Weights of a small image classifier.
Training: 37900 steps, batches of 384.
Data: trained on microscope photos of single blood and bone marrow cells, 97085 training examples.
Rows from block 3 of a small image classifier, named by matrix and row number. Rows with one number belong to one neuron. Each number is 500 + 40 x the weight over its row's rms, rounded and kept within 0 to 999. All counts start at 0. Numbers have three digits each.
After each neuron's rows are labels from the 100 images, of 14848, where the neuron reaches its highest value: "strongest on" is what is common among them. Only what is clearly more common there than usual is listed. The data: microscope photos of single blood and bone marrow cells. In brackets: how many of the 100, against the usual share in percent.
# fc1: MLP up (model.blocks.3.mlp.fc1.weight, 1024x256), inputs 0-127
# fc2: MLP down (model.blocks.3.mlp.fc2.weight, 256x1024, transposed), outputs 0-127

fc1.165:566509451554536474463545458547498550559477459541477470477514567537442535537443438456533544485432457513529455518454586519534511489539443586514532526560533476487503489494465542489472475439483549491454501532541576498434502547440600482444437488539495474524529493409587519473508523513616448591559536553538493527389499461521482504456485485483476543457504486489479549536559451475452501520472
fc2.165:500447418498448407479473459506520471480567491522490460472530494513543471487556476474518503526452512493529521521545448500473485507497520543489466596475512547544537473545510534483469512488524469501562506537528464466497468524448496478566461503561408550571503515516515443505526423464527524469439523496544479526503482509466542539548553475536602468511500484515532519478448515481481532495524
strongest on: cell type: eosinophil (33 vs 4.2)

fc1.622:495496423480531485548530429518470509445519544496498510519451513482494493556495407485506505451535476489604470501466452486523552535511530499451489535507524523607529511471460491480486532467494459451562505505453445470577545495471479571491467559531525505515481518471497487489495542507465558480488500501527496462475432585493513532533517486479511518456528450519512532407544484448432444516459
fc2.622:518531519508486513456504528483502494463490533476540476501564503508565565474512529500444453588492499457497488508485503505496474545465517522492527463465496481405507529526542563481505457510470470480453498456487509519542562531486519511473490508445549489416495480469549500452537463428578498472464509503535582449500495503520525473516484470511461502499491491541452475472486518452478496451495
strongest on: cell type: segmented neutrophil (73 vs 20)

fc1.541:505499523451514508541500565492461540519468451540497554587517431522509524512501538578489506521480488459541495573529494519461469520469466484499475465532504556421539513483450503482463445465515528547518543492430489495517472560541512557420518474476565496480508471514468538515546475542555423494456429538529373479516482529525461506428532486444534593554505503502487553457473494523484503500518
fc2.541:545533566562542556549501452609539453518579499506492466554422506489466533484490440480532534509512493526534512415489507419529526524540445528520518502474482522518448555502505546555424476466512459533512453448444489527504502489470508503489541519510514515480519486468527471490498507487474512541424568502542465517494508465487521480498524483518494509527539505463572524569427520440572453483470
strongest on: cell type: artefact (90 vs 9.8)

fc1.698:461536517466491499587533453516518502539450416520536505542528426423577537537547475504528464430533478505436532518489535500440522499496547480516513433473488519463557479498523588415500537584522462491503536510540519515477465495534528455469503485469581537494491462482477535483517430495544463474545581522464402432464553569473540555528426527518468506527483520506464483485484519427471534467529
fc2.698:479546497511533531573506445462481511484537426550523531464483515471548516537531583440510440559493486483499415447518563523509501517521525506576441515546534549484512482499529466534500531494518451467503488496449514493516480545475493495478449467411538467482539493553473440501470541511492537454512581507525479496545476466502453486534517487520452491505501409498452445472478487482531537452435
strongest on: cell type: segmented neutrophil (52 vs 20)

fc1.181:476540495540514530468442550534542469547500519567615477495449589485453496512521466530551496458447492394478477522474507512450529498530515487527561546533506497537470524517461519502528445500505551537529477477457433509472578523558486478475508438507486567529524523488509443472470471513537449477523538501428504525499517465481475496531510586474482516494481432445549565440480512485492431566526
fc2.181:563508522482545538474482510510484511457498469491501474520455523608480560496539554519548411488450499453476484566501424529455493493456438520463449502485502431530613466431521550481480502520528534504521577458479366488504559474470474447478490553483574495511495525475502424529585464534487539492484548506504529560512430464508494464530529608451452459462484536505526515459477494553454510501478
strongest on: smear: peripheral blood (36 vs 16.2)

fc1.719:442507472496566508518515502447540501518515474476450485438537436467453459486522468501434532528493505495539458503477514583426511481450474528550454512475550478465505543489470536543460555564529587422563505490544474516515453595337415511435523502493548536513506489502528499484510507560534479458525596480531526518536543433482477540436498559457499434467531576531480528506486455496488518466566
fc2.719:459477508488485592437579449484501442478528450562419532507546510517507481504466582491507564440537451558507516544467499523482488478487509490493491492463487518532500427481471464541426553495497535465441526486513526474521520552535504496557543467475567501516521483517519482512426522483491461512528531494546504494486472529428539540400474509501489438514483501526386552464504441485453432469470
strongest on: cell type: lymphocyte (55 vs 15.2)

fc1.626:498492478461448542455546522497461496511562574524487553519502515483546512470492446458497486491529527443539466471477499499549496547492476503598522450530550500449487577483501485486478468521505469555544453504434519479489542471536493574572482550581468581516438506485457506485471530484543441521526487556436539423471481458419489541486489548498551494509542451469512442480503558455399506412502
fc2.626:532574509448478454507441537469491529440531491509510528516496506467489484525459493532546537431583415454496498472472471493537458483487454502431532548546497503530483486540456555531514528529509476592496517411469467488455415497434497439553473536480526547467476522576545582430571464485538583512518584518485467494505456551546520483509447533475547486571496433534523524481526452510527523556516
strongest on: cell type: artefact (26 vs 9.8)

fc1.28:516452497468565594481481517532505444481436513571499561551534519558486450452540458511537554463547439539416455467575546446504433513472391403501506437472463481446496542526450508470444516420476577486499478399460581512482531474530492521523456475511481499566468479556517512536547529558509510523490540520568522507484449569513471447506544490493445484493474477428512537478476501502507475460506
fc2.28:416500486495565456433489489499548467537569546522483539531462556557482465507500565352452513508529527535505551507532502523542506495461474491507555511477525491531541483501519490481511463524435447540516508513534458509580445511465433434513510467476486498537500569480544482459547475574510517589493488492470497521543551471486497485492512582441562487483461553515455453481514542471524467456500
strongest on: cell type: band neutrophil (28 vs 5.6)

fc1.734:510510472519508512497525529477495444555498470533518512498443497480495483488449448512507511495537549488506464513480488504501525506613464424495466416537502504523571477498464532621546521502494480634470433522529407542490528483479561530538516481490487417478461565481509541492502529491546467479517564516470448532481525499442487511493528532558463498424500532553518518551490518451539490515480
fc2.734:457469520510487498522493521504475494545504530472548558494507473519385539477474495541498571495504526420473599552520579481531525534493495432494498518499585495514516506523466491428499500525478526538492474470492456514466476520503487450474599464521483586539519506511464514504499506471536484494504529464516492548483426468476529404601557450474494433462511484487531522474469521510489524465445
strongest on: cell type: promyelocyte (47 vs 6.4)

fc1.384:529521541541447430531540503479570446483555533442522555445507464500502512530525556445481490485529583502515441439506500500514509499541481507542529479463592486482495551550507517537496498486496521499481493487500557446438547497555544470527477548568510480496463484432543521492513567536445393484503585477458582455508511500484435534482512559563492521415553498488477534509516481472564448506495
fc2.384:509485545537458537458493470485512505465501508462466525475468419508563450587489564503568505492499501407421510526455538471473482543455547412451517486501585498532535533460523491417502444565559498506428490437514527551476512509522498601585485515480416517454563483512568534482485499472527483489483468518499501419510541527506513427476496503470529537510506580490540505502478478589500505555494
strongest on: cell type: eosinophil (27 vs 4.2)

fc1.106:443504504444442440545508526464455482519444470486646520453473501457499493486544459507546453584494492532518489407521552536467527492550546501508517487473484482510488445535570515518515501506469480432537452492488561478454580478474471544528524532432487540501496511515524481555511498515475513517467495505481596465518520417540496481478479498552488544513557480448576541505521527521475531489532
fc2.106:532457568465466516495529483514541534492510522470562498513384507506440434524509531455511555476516539502515554484524532448502506449487553466452546547540459439530428477503494539531575461501506539461523472494578515557486478504472501563563493524441525584443487488537569482643484538519475440523482477449519433441516537478547517515518561460537534496532531503429513504497462408488443522564540
strongest on: cell type: lymphocyte (35 vs 15.2); cell type: erythroblast (33 vs 14.3)

fc1.90:561473500443541512549528489519497545482451430448565470475444549526527500522571468573424546513434522420519519531474545464432480451543588476411508524501472505584489478553454493503478446441492465606500544482458490459510498500393513521511437525478514459537491492510518518454447520483512588497518447492490524500568558526450495502589477495502533548447551428488525527548416546505458534516497
fc2.90:486459499495555466443470432540526416539494469462544589491479438493551494524523487548545414455551564542444497608458452494492495469466466506534457444489544432516538522496450455561503531472512446498414465499482525503544432462561547533562536487492554471559553540470479497493487471467492508444446535451385529511494408477493554537476470510436472530547377427521457524536584496485491440511512
strongest on: cell type: erythroblast (38 vs 14.3)

fc1.695:559494503496468473544496469475458467526495473449500484512491487472538492465492498452514523522470591443484419505526486464546511525558472500527470520472520594543525538477482491510496511537495594521599579445492541503426514475493501516495521535451484453527525515525420444431501468475496508599528458499505439544430474486508463438579540579485584483521413566434399491482550480518556519494544
fc2.695:454525488566516490539484492509577523517521441510509490533511470511567438564537536472450555520577492484465513455543469468530523510515479533442561496506454511477483509451448482457471480552463527479540440462514464465515461457520492508503475482491525519519542494513505530507495482504541471544517437491539532517441611470493418507507496544514466506519549516478480436435512571467380472500485
strongest on: cell type: promyelocyte (30 vs 6.4)

fc1.110:499513478427497528506541515498388497412493506503485497533579499555473442498498545485518505499492552458482470515517476418499512541458522515467522486455510584481475461466481455449514488460513480498525577492571522475485475492522516580467449526437474535517446494460474548494504575423553508562475530556442519496459537449526431530419505486476515475458505491522438500470538504579496567511452
fc2.110:484532545448478534490551550499538504467509512490489459503484529513542503476495416558517459470538546522482536462534436461518576453417502462460477480492492512516503556489483508517485539476569521530482473517556488442478587457411472530491449586518480495513487540505532519526555439500533556462552465481525522478489478595510496469562493521408462420567566488539525536487466517496542536483468
strongest on: cell type: erythroblast (40 vs 14.3)

fc1.24:511524531460464517589505458473427464507442515437522451477472551513492500425488465531591535526517493520455501486524519466489579480547429510472506516496515516556508517429529491449480552506472555490516530524471512560518525575438523477512461404475523493558487512442387552505507541495455489497503475538486572469588549495378468474441548474470454491513520512510481595492465443468467590522473
fc2.24:493522525527482567495535462498501459566544533496499531524499523489480435495498575526476548499480439443510439487526485551469504500441560483423496547535541522565605471484433572478415513492506472438533480499484565491437496465483479451461528496461502519458529557601434509614532474534509475517467451452523503495469544507544532461490561428527446519548560474469528541468442555500475482545494
strongest on: cell type: artefact (26 vs 9.8)

fc1.192:508544456501471473539449537528505474476439544507450459555478452459469493424490515441477532518527424511572533451514514428507419504467484521484544466511489553485494448470519519556465485456540469558498473485497503545515458499551481542470468474504486518457515522491451506482479536483476485487490490549462495499448482537445526454481446556480537544470521476495505495505469480403467520511467
fc2.192:561459429480472547546529553473510481538485563497514466485438554494457503446480451545489506413457478502474503505486475493519480496469536480577487446455567470535459540568548494516514541454536542511452487469506498467489558500573482512546459515463449523526413441520503555542479540481529515547486544513464554472529493552554508557513498476463584507506459487445541556473451537593488532532458
strongest on: cell type: plasma cell (31 vs 3.6); cell type: promyelocyte (28 vs 6.4)

fc1.178:483438544477569557567523528554475447552541504514534516476467483491453516478526463571531486504514473512466436498452520436506519553480473483512476475534577455465454492481484447510457577495460467513551453449605556511460464596557461465442600473501483509602498492491453565446485495541449408448472540546583513515468571502403411491576558567484513541435545551487452572536482518483562492485472
fc2.178:492525513530571545552485406471605495504504495429444515531480439537536486564505535462508498441545526489471550541544505490519516531466476475457546505522450470492483475460541523464507435526450491491497483466480444526482527532522482517507514520498476465520470542496496457535510521547504521597518558535481434515570476469530490609521507518461528553495517464548488432488582460452490459479424
strongest on: cell type: lymphocyte (45 vs 15.2)

fc1.455:596526468438503468467434466484501524492468534487520453529425479480499491525477477573531557468476449614539549487420477508509464425453487481507491476466469471468485461466568515540498505534534521479467512534503495501535536548509540499618544539542496432422539521548480508440497432506456465548465488526484466517510497536488462509516542471523450511496487537535468484410549487543539446519474
fc2.455:500488436506514479501427549544473592479520525521501501503512551473469517482549477481452491544516500461534556547550510521448502486452492517544497504486475545472535544486532580509500542503447462493516484502504492496508557456485389468495508530466430564447456420501510439500462469500520460536426426498552531582500559450521504488498456532586518468572492463488461538532557479528490521431514
strongest on: cell type: eosinophil (57 vs 4.2); smear: peripheral blood (46 vs 16.2)

fc1.348:561460506466522589457507434507551504513538503481571530515465545560472517496415465480534477531474512506525465441485504511534512552507555533526505467496493477573501530502495477577571467578488559443427521467417476509512565502444495500483525573575439529507549565503493557472524460486523604560529494406453531445543512584543423519455452496513471543551574471531494496448454446470521451470484
fc2.348:444406468555543516518448471528485501529524470439520517488505531566572503535490449525449526474480561471550510497500470520495465477444514553472467497450510413498505495546485516473483455531515507454547550449485546511476456562560504510511528450455533428552417566457539531644544539494489444490455532575498444476463442425566535487562476483480515501548555547494480502497531473450457505488504
strongest on: cell type: band neutrophil (33 vs 5.6)

fc1.44:441501524461548463473436433540508526445444496430460504535464500572457538477488475446568467505562493491530523473486490451484491481535460523527472480448498568560480478488513576478476525585536528495469554526468487511454496486472525473447445483523494546484479512448535507445500492532497483573563476463528607563455506509553503464544583565511514515440470463535475504535457523528485456517468
fc2.44:520524469449560521438480466539514549544458475442508421546505479447537506477503580520514476493466435512447488537521542432477486485553432508508464435487485501496524513525470444550436469518499489443530513467479415515495483539562513489523449470483508471507458524602530489560524591548541462496558553506489543485544464512507529479502502539536549491528535426530462509528462558537579492510524
strongest on: cell type: blast (36 vs 6.1)

fc1.404:610534485519518472515524459496471510461475400421490499514485482560543521534558491406478507491517520471514419366531535465456528438478500554566473522455474490447508552457531489520507571493516496499509506529492565540504525505607466474504440537471434411479553455582509513562537467458535465573527426537534530494540558565441439512550533505516536494522494469469457571536531535452543479557537
fc2.404:500491476515535584522507542553499530490507459550553456491603509577453488448532509479526490444478517507540479515448480481491378453519481533448494477508468491503509485495489480488546564533528514509519526472472502480542513509513429553517564511492521576476501562460581457457501468448502523559520504518475502518477512581441509505496570486479500531435493517445468556476515450480471488535483
strongest on: cell type: eosinophil (79 vs 4.2)

fc1.727:560492503478508450436532457516458511478470585475469524484472474464590418532499481492495495501512470527482449562495460488509441440482514500556465530526487527482558542457527593543505529484545509463570495441457473464559545454483490472493525527490505580525504560452527526477542541503508473564443472489576471500546476445487512488477549516445522488482523508522534550530458443488478466558522
fc2.727:478540488498492416571531510515501514481499484514547517438436538522483477537540454545555474435525506535510545449577493557438497526486419538525531530431534495495504496521500476528531511430524498506497434513475460484531490459528479459582513556453414528500450491553478534482491560540546530500465510457451582551496471531445551454533443491549444555536492424521501569490490482499534519493519
strongest on: cell type: lymphocyte (51 vs 15.2)

fc1.339:478613435531558523528502486517523406526488487458510442460469552549475530527497483505502497449541480507479570492551515538487480489489451617516503473488618527555452474493470496494460502568615413517551486482538438478473489553473579473519455514439482478517442392474493500469500450464490496496581459469505518452544487529521497491479567489495515482487491482561497436494470541478503527491482
fc2.339:535469456440564469545487494485557423497517509504491461492490500499481468554492534509486458438483547455516609506530525534456505489557524586496469472500474489563541470535489476448487441476548623529519464540446515440470459516567490553433423567529566520526462522554520508507425489460477495489591495527536534425520448481482510483487513510514564497523547490469513552491533561473558502520501
strongest on: cell type: blast (35 vs 6.1); cell type: artefact (33 vs 9.8)

fc1.447:524462488471496453546517513535472511476488516515469471514530537507454506461536502505497487400438453515522484488530498508539444494547542529462570505498544516480571452517578555484501507560497553546545505475535476515491481533489453449495549520510506394478508474552512517489547470527524515472440600527552535508471547452515513511499488435578513497495465566384535524518495439468467562461432
fc2.447:551452514519481503535609462577471456447497533526453469474506423474522543565510450515514495475494482498557525479519489580484532463462503501464486523414471507534548521545547453446482530500506480478456495501543559537428594520486484545555548496467522526479539548484569441522547489443546445424502552468496565491478541518483451588542557545434504495454507489421503480456503442535445510499542
strongest on: cell type: segmented neutrophil (63 vs 20)

fc1.146:456537428584507553501514412482489525545459565454525529426514489473519482462437471490516534493498498487511545483469494489426504560486540482481502453536505531440485479549524525490542512416432530495448522405579561499496545472524504523502498442523488432430500456505492486455418533480520476528591531542490483486567494588447528453500530500504461413482551535526499477482436516529531454468432
fc2.146:542532432546593515545559425568482538440511502495473540470506503471500504460528496463495467464485459478486541528519500418514477434458477510439542513466511606487507474448517485546449513515463469461460572468556486502548507527555523530469416563473527480555426468442522539484478526437528578576491485568491547424533391464590532459489538506457486496545546472602484533515492506558504418485505
strongest on: cell type: lymphocyte (35 vs 15.2)

fc1.416:521493450465476455560533504540460450498486440505483483547450521413508479456491509419518483554403518562446444568510518494495468526474509529437518505415471514495433517601493480484455542534500500584496558485446473509466443540471519521479513445538484517504542470514509563483473582516523549463505563661463556509522413490504437502594537486506483534462492490427462494557514445558494500536536
fc2.416:443554500478551491519502526527521487514450475524466440508530503495439456442545476486480493482387497540471475511547476559582515448445520566501458538494457440516529462515536461499499508466512478411522472509591473556430503451513548544571494497501492436474565497449505529554514451501527483553512529563506568507501479520609493532529515503461453480461560541465510469530471548564488517503511
strongest on: cell type: promyelocyte (39 vs 6.4)

fc1.620:547475548578555533491488480516428493527476517572482455501535444497573501478581457438511487582416552521446474477456514555569470522555491544528448541485502525459482534523507511467525522497543489503545514460538474502545542499503499456449537510513540482532388497548514497460485513560498489566452479591503461534437493471505523536533540479566439497545426519463552461554500533467452455479606
fc2.620:497491413526476496504459539497542552477428515473546476564563546509469548503411550452494572521507484543432514503488520436467525458489568461490490429509471453437526515501457506490562453453454529495495515503476484492474509500496494516504499527463488516576493492532465446571548477427546473493515533506467552481518540508472454476509426443531510525534502583516514436503476507388467551573462
strongest on: cell type: band neutrophil (34 vs 5.6)

fc1.547:483507437555514501471510505494564551500549534445465536401471499518512556470430532499440550465517504479465494485523456493523511513442503590537483496467462515537535497453468526495567472528450402464474465511528437402492406497524536470427427510438501531518530493462488471535552463538483551566455544532510452463475490529529480590495440518529464408455512494512534524516518575445540450536559
fc2.547:534497441414471530521490490496495478418500439516495559453522493458513486546555620564545547484481557565497387506495499529537487529504445488464481536523509534466426472436491587468537450508481449495537545479541515510525422566472448466498451536506529513524519551543517478495508564508475533466467500538564463515473481512537478546512462467501508508541538485520517503498477456473489517509489
strongest on: cell type: lymphocyte (36 vs 15.2)

fc1.38:512494498577491465521497556419437485539537439549520439521528523453411534490469477521529497504491490494520477463506495428518516515576535522471490494519545501453523474520544484563559534517547507484462542457599452494530428462445551470503525499435497474569509495509507492543548568504519511493456503516475467472468407533437471375573536521552460499541540540544506524487530442480537508520540
fc2.38:436448465538487518525490481505573482430523554598549568436520553503504426497472502552449550524527466492541433532583471530492426594539529438506473546509504498513481512427537521497512554524572527488490453559424434548512502457489520442559465493472487505459427573501505467484498522553445574486439451538514464551495510570472537512534440467505467483486488471491543525467488482529545465487524
strongest on: cell type: myeloblast (26 vs 1.9)

fc1.492:635442473483501518453447510515568505497521482532502501522535431510574501409447506522500408542492449459577469495499513454487453543531457467570487485522464558592531459562520544506476556572510524455504484556468514482567523504485495570499478499464566474471541510538560557498563541482474506525513492496508466523478468413557502492499539497464534486441543520517557478480530476518549515435474
fc2.492:479462451596474467481440507490424493581490533462533493563511499494469531478462443496515413500455442453548510435565435505532527596505524459508474496497492492533412485516493510610520469439445485461520548470502464468514449458529503517477432507498541467524492476464593476490534545478429562517505551542485487521502456556521517526545570589486520504475415522418536533469448466543462501526503
strongest on: cell type: artefact (53 vs 9.8)

fc1.454:536490523494483530530491474467502519455532518504469503527483512522479465486475471529483475499573440501454460512479469487532478555462499489441463492554494546532532469473513565491500523439505536473496526504521535467424498413525448403472503508508453486537438472531514577442476415590622458556527594402489521475502532547455482473533470542444418568523461536426461469477517484537478524489494
fc2.454:506517497458436418547499458460560479509532446515480538547476546524548524497423548454517474499457550530533514438462529481465439459587552598520554441505414490547525470496513423371554499471444472516484500500447487554455510502481468524562445467478544516503501497541513479529429562481511528506500481529519512490514457499557389503496563448483454572505494507506587482565497465525476523415468
strongest on: cell type: segmented neutrophil (51 vs 20)

fc1.21:490516474464561451521587456480518472521419562430512497503484472494541461437487516510490469516485573521524497552496402505463446446503537471503550548502443542483472468461527559516563549533566534541490587539523450461547489559494549496490504501571493463471496558502530463497415557472430498506515470572535503506484517493592471509474463499493602481495548503479446514513569441503503530500486
fc2.21:518567466493503524502513502529501501447410553563434460569460480532499483418457575466648516402546593469519464511471505482552511531501482511519477532419511531513513455583456447482524452479499472568586482483526502502433516511517497485525471476529535490473462569478494533462528482530397477504482487510496469456448512471482526444492480508504562578486508512519518515526457445568525464440520
strongest on: cell type: lymphocyte (85 vs 15.2)

fc1.320:537534575500486475549510495544478548474470477423443521432476505538527410465441502394491514520514452533529494509510442478483452492486501551526533472503498562501481491454532582496450503532528480554537514540555536450585497528498459529498566470565552461478481463433553530508559468496500442547462535511485461461493544505526508475428540507534489505567479484508546498514514439480574536515536
fc2.320:543506539554460482465522435471472486509539419585486495536495485523499487544473523445493494444541514494452538523454432469526528487489468401537517515447513490450531564501530451503495514475545515496460554444467489561483427477447575472430502508500587490519468475503432557533484605519458542488522460556488518470555500564534586501558545504570493477468471469497469513539489485489524561451500
strongest on: cell type: eosinophil (86 vs 4.2)

fc1.290:471492496533543466468431492487549470520578554522499549479510503479433616531506485456479491536478505509510509545491549495460461525493483548508429460488465498471468382425457511555484498571540479482514503448491546504460529427477498505499500501475460548519426492524549532491537472490546505541572553500474534486509513574579523349552552632497549494552434513526510518405502513513461470533519
fc2.290:490410479528460582508498485531528384459495540512489512485464547487503444502500535428493500485476539531436456593481483529423442520527536417451520487533524493518487506463536502530498403508544515545527453544480475503507465567546494526474421512497560448538491450520518476501547488510555553443552484514480469429562468480497514542530479487473549421510476458516527452470462490509494510444500
strongest on: cell type: blast (52 vs 6.1)

fc1.490:525430485442524479571550465538523455517540459467515517496508446450512533488465491500477514546441505475502501489512520496458549480486502547539483497482439509487459498470481463563531487551482494451501481492499461491458477546553568544445525601531547512513512468476486497527507504489578524514476490518524602522442476493559490492451471498470523455473434509469483437626457542504513475431412
fc2.490:495466480481469467535399534519583509551541518469497508478465549473542448540565518490515480514502485461456453468524430573489537516487581539460450519521544541522500555462548504494572468490480466473543574496428547571455540587471487469495472563520471532487532517530469469499443494510545554544455542504534440534487524479469482508480546487408456470519484526528488489493487522447489528473491
strongest on: cell type: segmented neutrophil (48 vs 20)

fc1.145:505464428453459523519497515433475424513474456508481524480466456581439545548510464463536419512487447470532518519394440519479592505494505540509503458499463499542516411528456531441498481456500495521499545421473399464503519554604450483515517454538431511547513459499523567482490442500475435532495486557541513518504544569524515480532507539482535476570460521485533505531503559431511488547435
fc2.145:484522520460516524557528541514477464413476522501468505481576492504486537463598522454478443544498529549504435509520482540483525462427472460515490550489456492498505536549591513446494504527457509546558475450508454511514473462549506518491475517469479539488551502519471503457504491515591467493453526480434543463479545577496447508388503519527521523481501464431571567481514446541473524526557
strongest on: cell type: eosinophil (35 vs 4.2)

fc1.56:504501449506550470596555516471513491497536500492455553479484516517595514509486489463458601485545436475508450545500505456412438493483461460488483473563502491489562492510562477518620468436512449546430499480431552552517495534452525477530508589482547498521462471517559516502479516508447452518496483481499462475484560510530550511461540530402489451518516443491524499467456464501480507528569
fc2.56:503496514488482538607585471524466437509444556486512512468505517446476423401517528443457527461479506509629515505501462480589466496414542471457453503478482512530556487481474512520535528441440493462552456470527496548526498501506496541470496490496452460538483493498405486488518486527455509520497458525486526546459523469460485480496500485545493519497515533517531451511499540566603501481515
strongest on: cell type: erythroblast (82 vs 14.3)

fc1.164:427558492438531433494446431490500528510461545489533504485451553504578549519527487508607504535478473485479502478477465487482548456513526504530538536533509531542535471497523516458500532545476500530532509489557508466503540521457545562475586519486529519550515406535513508507538486542483486496505535458492459515448481524530529527501462507531473470503501530506438464534521480515412461486554
fc2.164:472532553469528528480483483482420475462508473516559485546481523596465476555486529462477452483564432498562512512459530519479519515464467497469561450445525576499452451519491470536483499534558452474562512458536477462490607491470489474469569530500458458556527519490522465475549531506540520512477494471481457508553478525464538534507485490463449590540555508526531440616546514477478493472527
strongest on: cell type: plasma cell (49 vs 3.6)

fc1.259:458456403467429520459461551552500477496513544542468596518532482430473543501513504448531453515537460550496529517498494525533495479474509490480529474445513464472488456435500543498478496488471573510555512467520449513471564477500472550515479463547433507602527505473426503505508526452505498442536450501468483435413519520505521683491521601510484500519507412497503512498542559599490513456574
fc2.259:431557465535554484507520484528547527520538546491467464499624591512485529516548548513523464472449489499458532475481541473454535495501467428588506544475461484426524482491543545464514538484483511498480523480507513433479456464526537445553459461556501515462504587482534482480446544441490560503518523443497520503454474507409581576520501431547460521527516506533508525539503536481568461515458
strongest on: cell type: blast (35 vs 6.1)

fc1.9:563465465489482455501460434537504504507489493537450532507527507465457514481509491527478474520534451427533525525495577522430491419563531549490499506537439497506433502539455454482503505551452485552505492469505533500506540476439524460436476542533526533502518571503454554598440496490580453548494567556447513570474448498503516538547511518458494550489555526496507539480505487513468451495486
fc2.9:496549526505552511624475540461512459528446490491552546542529499427518504463581532540623538495471502563479511538505491500528459475488490510550527507497578489526485492575506535442540455526486515445568555474582495503563539510540535377528444453507595472523482471518527431541427518511485559472526436557487523515524522469486481458466509499525566472448517537499524513446493528534476402447531
strongest on: smear: peripheral blood (61 vs 16.2)

fc1.149:516485525486501561558593488477526504492507518461592545456434526548515439511456493470492503453531494431505479491564475527436456483554484466497443525548503544429506431510453513538464537485539427442539506524528521444552530541571421482511475498466525494462512421483528471515419469634517496530450463441515522494503487511496516605473476508505503523453570515509521469434479466463447553516449
fc2.149:482421432541482573474525486509564445542455531558478574503554425469516565570527623486478561464448493519441503532522542511470448414453505520525516490515466421519545487481495500512513585475528592542492520470522537517503510514486534469533522519475527554547526464499522501459501558516535423451519495548453473514485467476476435490513488578522458524496482496502492546409531552488453446461491
strongest on: cell type: promyelocyte (32 vs 6.4)

fc1.623:484503552511590502543556491467555558485457548495484501502574492510496544463488525557553480514481513491535492504529467452543489544484606439494533513475473503474482499545536549489450517499542509610489427507438524503425549486501532570470445548502434540506511503508501475474511520471468520471446478580532544422486506578522505435503444549518507495483433456479575489472504500580466454486593
fc2.623:489525504521503486447590477451473498526510569460500547455615472567551468493503506514536495554559580557398465474471493547477431517451518472557490495503476461481462451499490468504526531489484499461573614467489556459484417589563464463527503458450480473560510515555474410524526474530511463550555527556482541473478546473511492496542571506571573499517522528477453464488495485556530526497391
strongest on: cell type: artefact (26 vs 9.8)

fc1.656:438510504479580480537448511493498529528510553418494520435526539469533533526576498556559478522587531471495476508552411428477482487502547514505510525526498552542475506522492533517502460518501412582566494543511518510522452535443536511425561489436461488526535506497535519473543513544586521542512581542504525540521541503539436502455556525475486480443437412491542445506494487484435445479460
fc2.656:479509510459519421514494539492483521488527591452541468531502484492490536540462543528542423506515453415560516541573507551489464496495479521442486500495500586481440499552557509541558518516455422466557486491448447515488583453563469513494549436510475542491586549505452430424510505431451569457563480567468507470517502458525436476568552445466475514549473506474468521572527544556501564510534
strongest on: cell type: plasma cell (41 vs 3.6)

fc1.560:430477492469486479514517537529469500481425575464512545486475461490512578593474516500550519500465526435552463523511524499561540486477439528501540511546445435458512464488423493497503396484509577564538530502474494465549477456480453541491462479476492494448467393458587584557572458524490516460580537462497529461565525502475502548443494547538550505482450474489516536570469464467492485474487
fc2.560:467488525527484529512470463495517496543524482588445546514502489504492489508497520424525522537488435504543524491450479497520500491514512488416574512557505528423541503519464556398479510441530470471458445465505432490510446519500529516518467518462541520497501550475528568479536460531495564496500497518530515520497481517449468535442535440471551581511588571511588563467464467537510502512482
strongest on: cell type: artefact (57 vs 9.8)

fc1.685:479499481464478528483460481558480553528472573509517519513523598467517441553438467540521522570495556470461441553547539483452510454482502570505473525479494468460502534471458461515482470526585442544496549524530517527462497494476524481508482508494496482516513443560465487538489491480478500469430530380471545476545495434440470476466496431379546501551516597510492438470496485505419519513572
fc2.685:434497579520490430535465443527498435478457506496548488562429554485529493541459537532476476519508487472510531489515479505435468484493518378447495561556516422483501509509503407475478417474456538521434479564555476538473439490542508469437478459537498558534497534527467497531517565558445517512520484556414471539520520455486551474509478450485477497551478502572530541459563465509582495459446
strongest on: cell type: artefact (25 vs 9.8)

fc1.32:512470516532460506464504624530515514513486530496505463529494438417474495466571527479516448445497456542523534538504470519482520416476460522511493390509525509559605481484542539493405532452506461538539440456524523516468565493502539446496595448541439420442485492552440555600492483454497462538529491503496525482457515501478505519531517536509529488461564448541573465470491519530494497460510
fc2.32:501478494525517547529478539499486502519514436462481435528449591444584448503512549504469500560477503491515498488522519505568515447546535495486508430585430537490558520567466536505533517512470483461485542489532539559451508500532427448493460453502500505493575546568482468517472471507548468532502474487565473446451464586505517479549518465540525456548522463502535507493451474496491575461490
strongest on: cell type: segmented neutrophil (49 vs 20)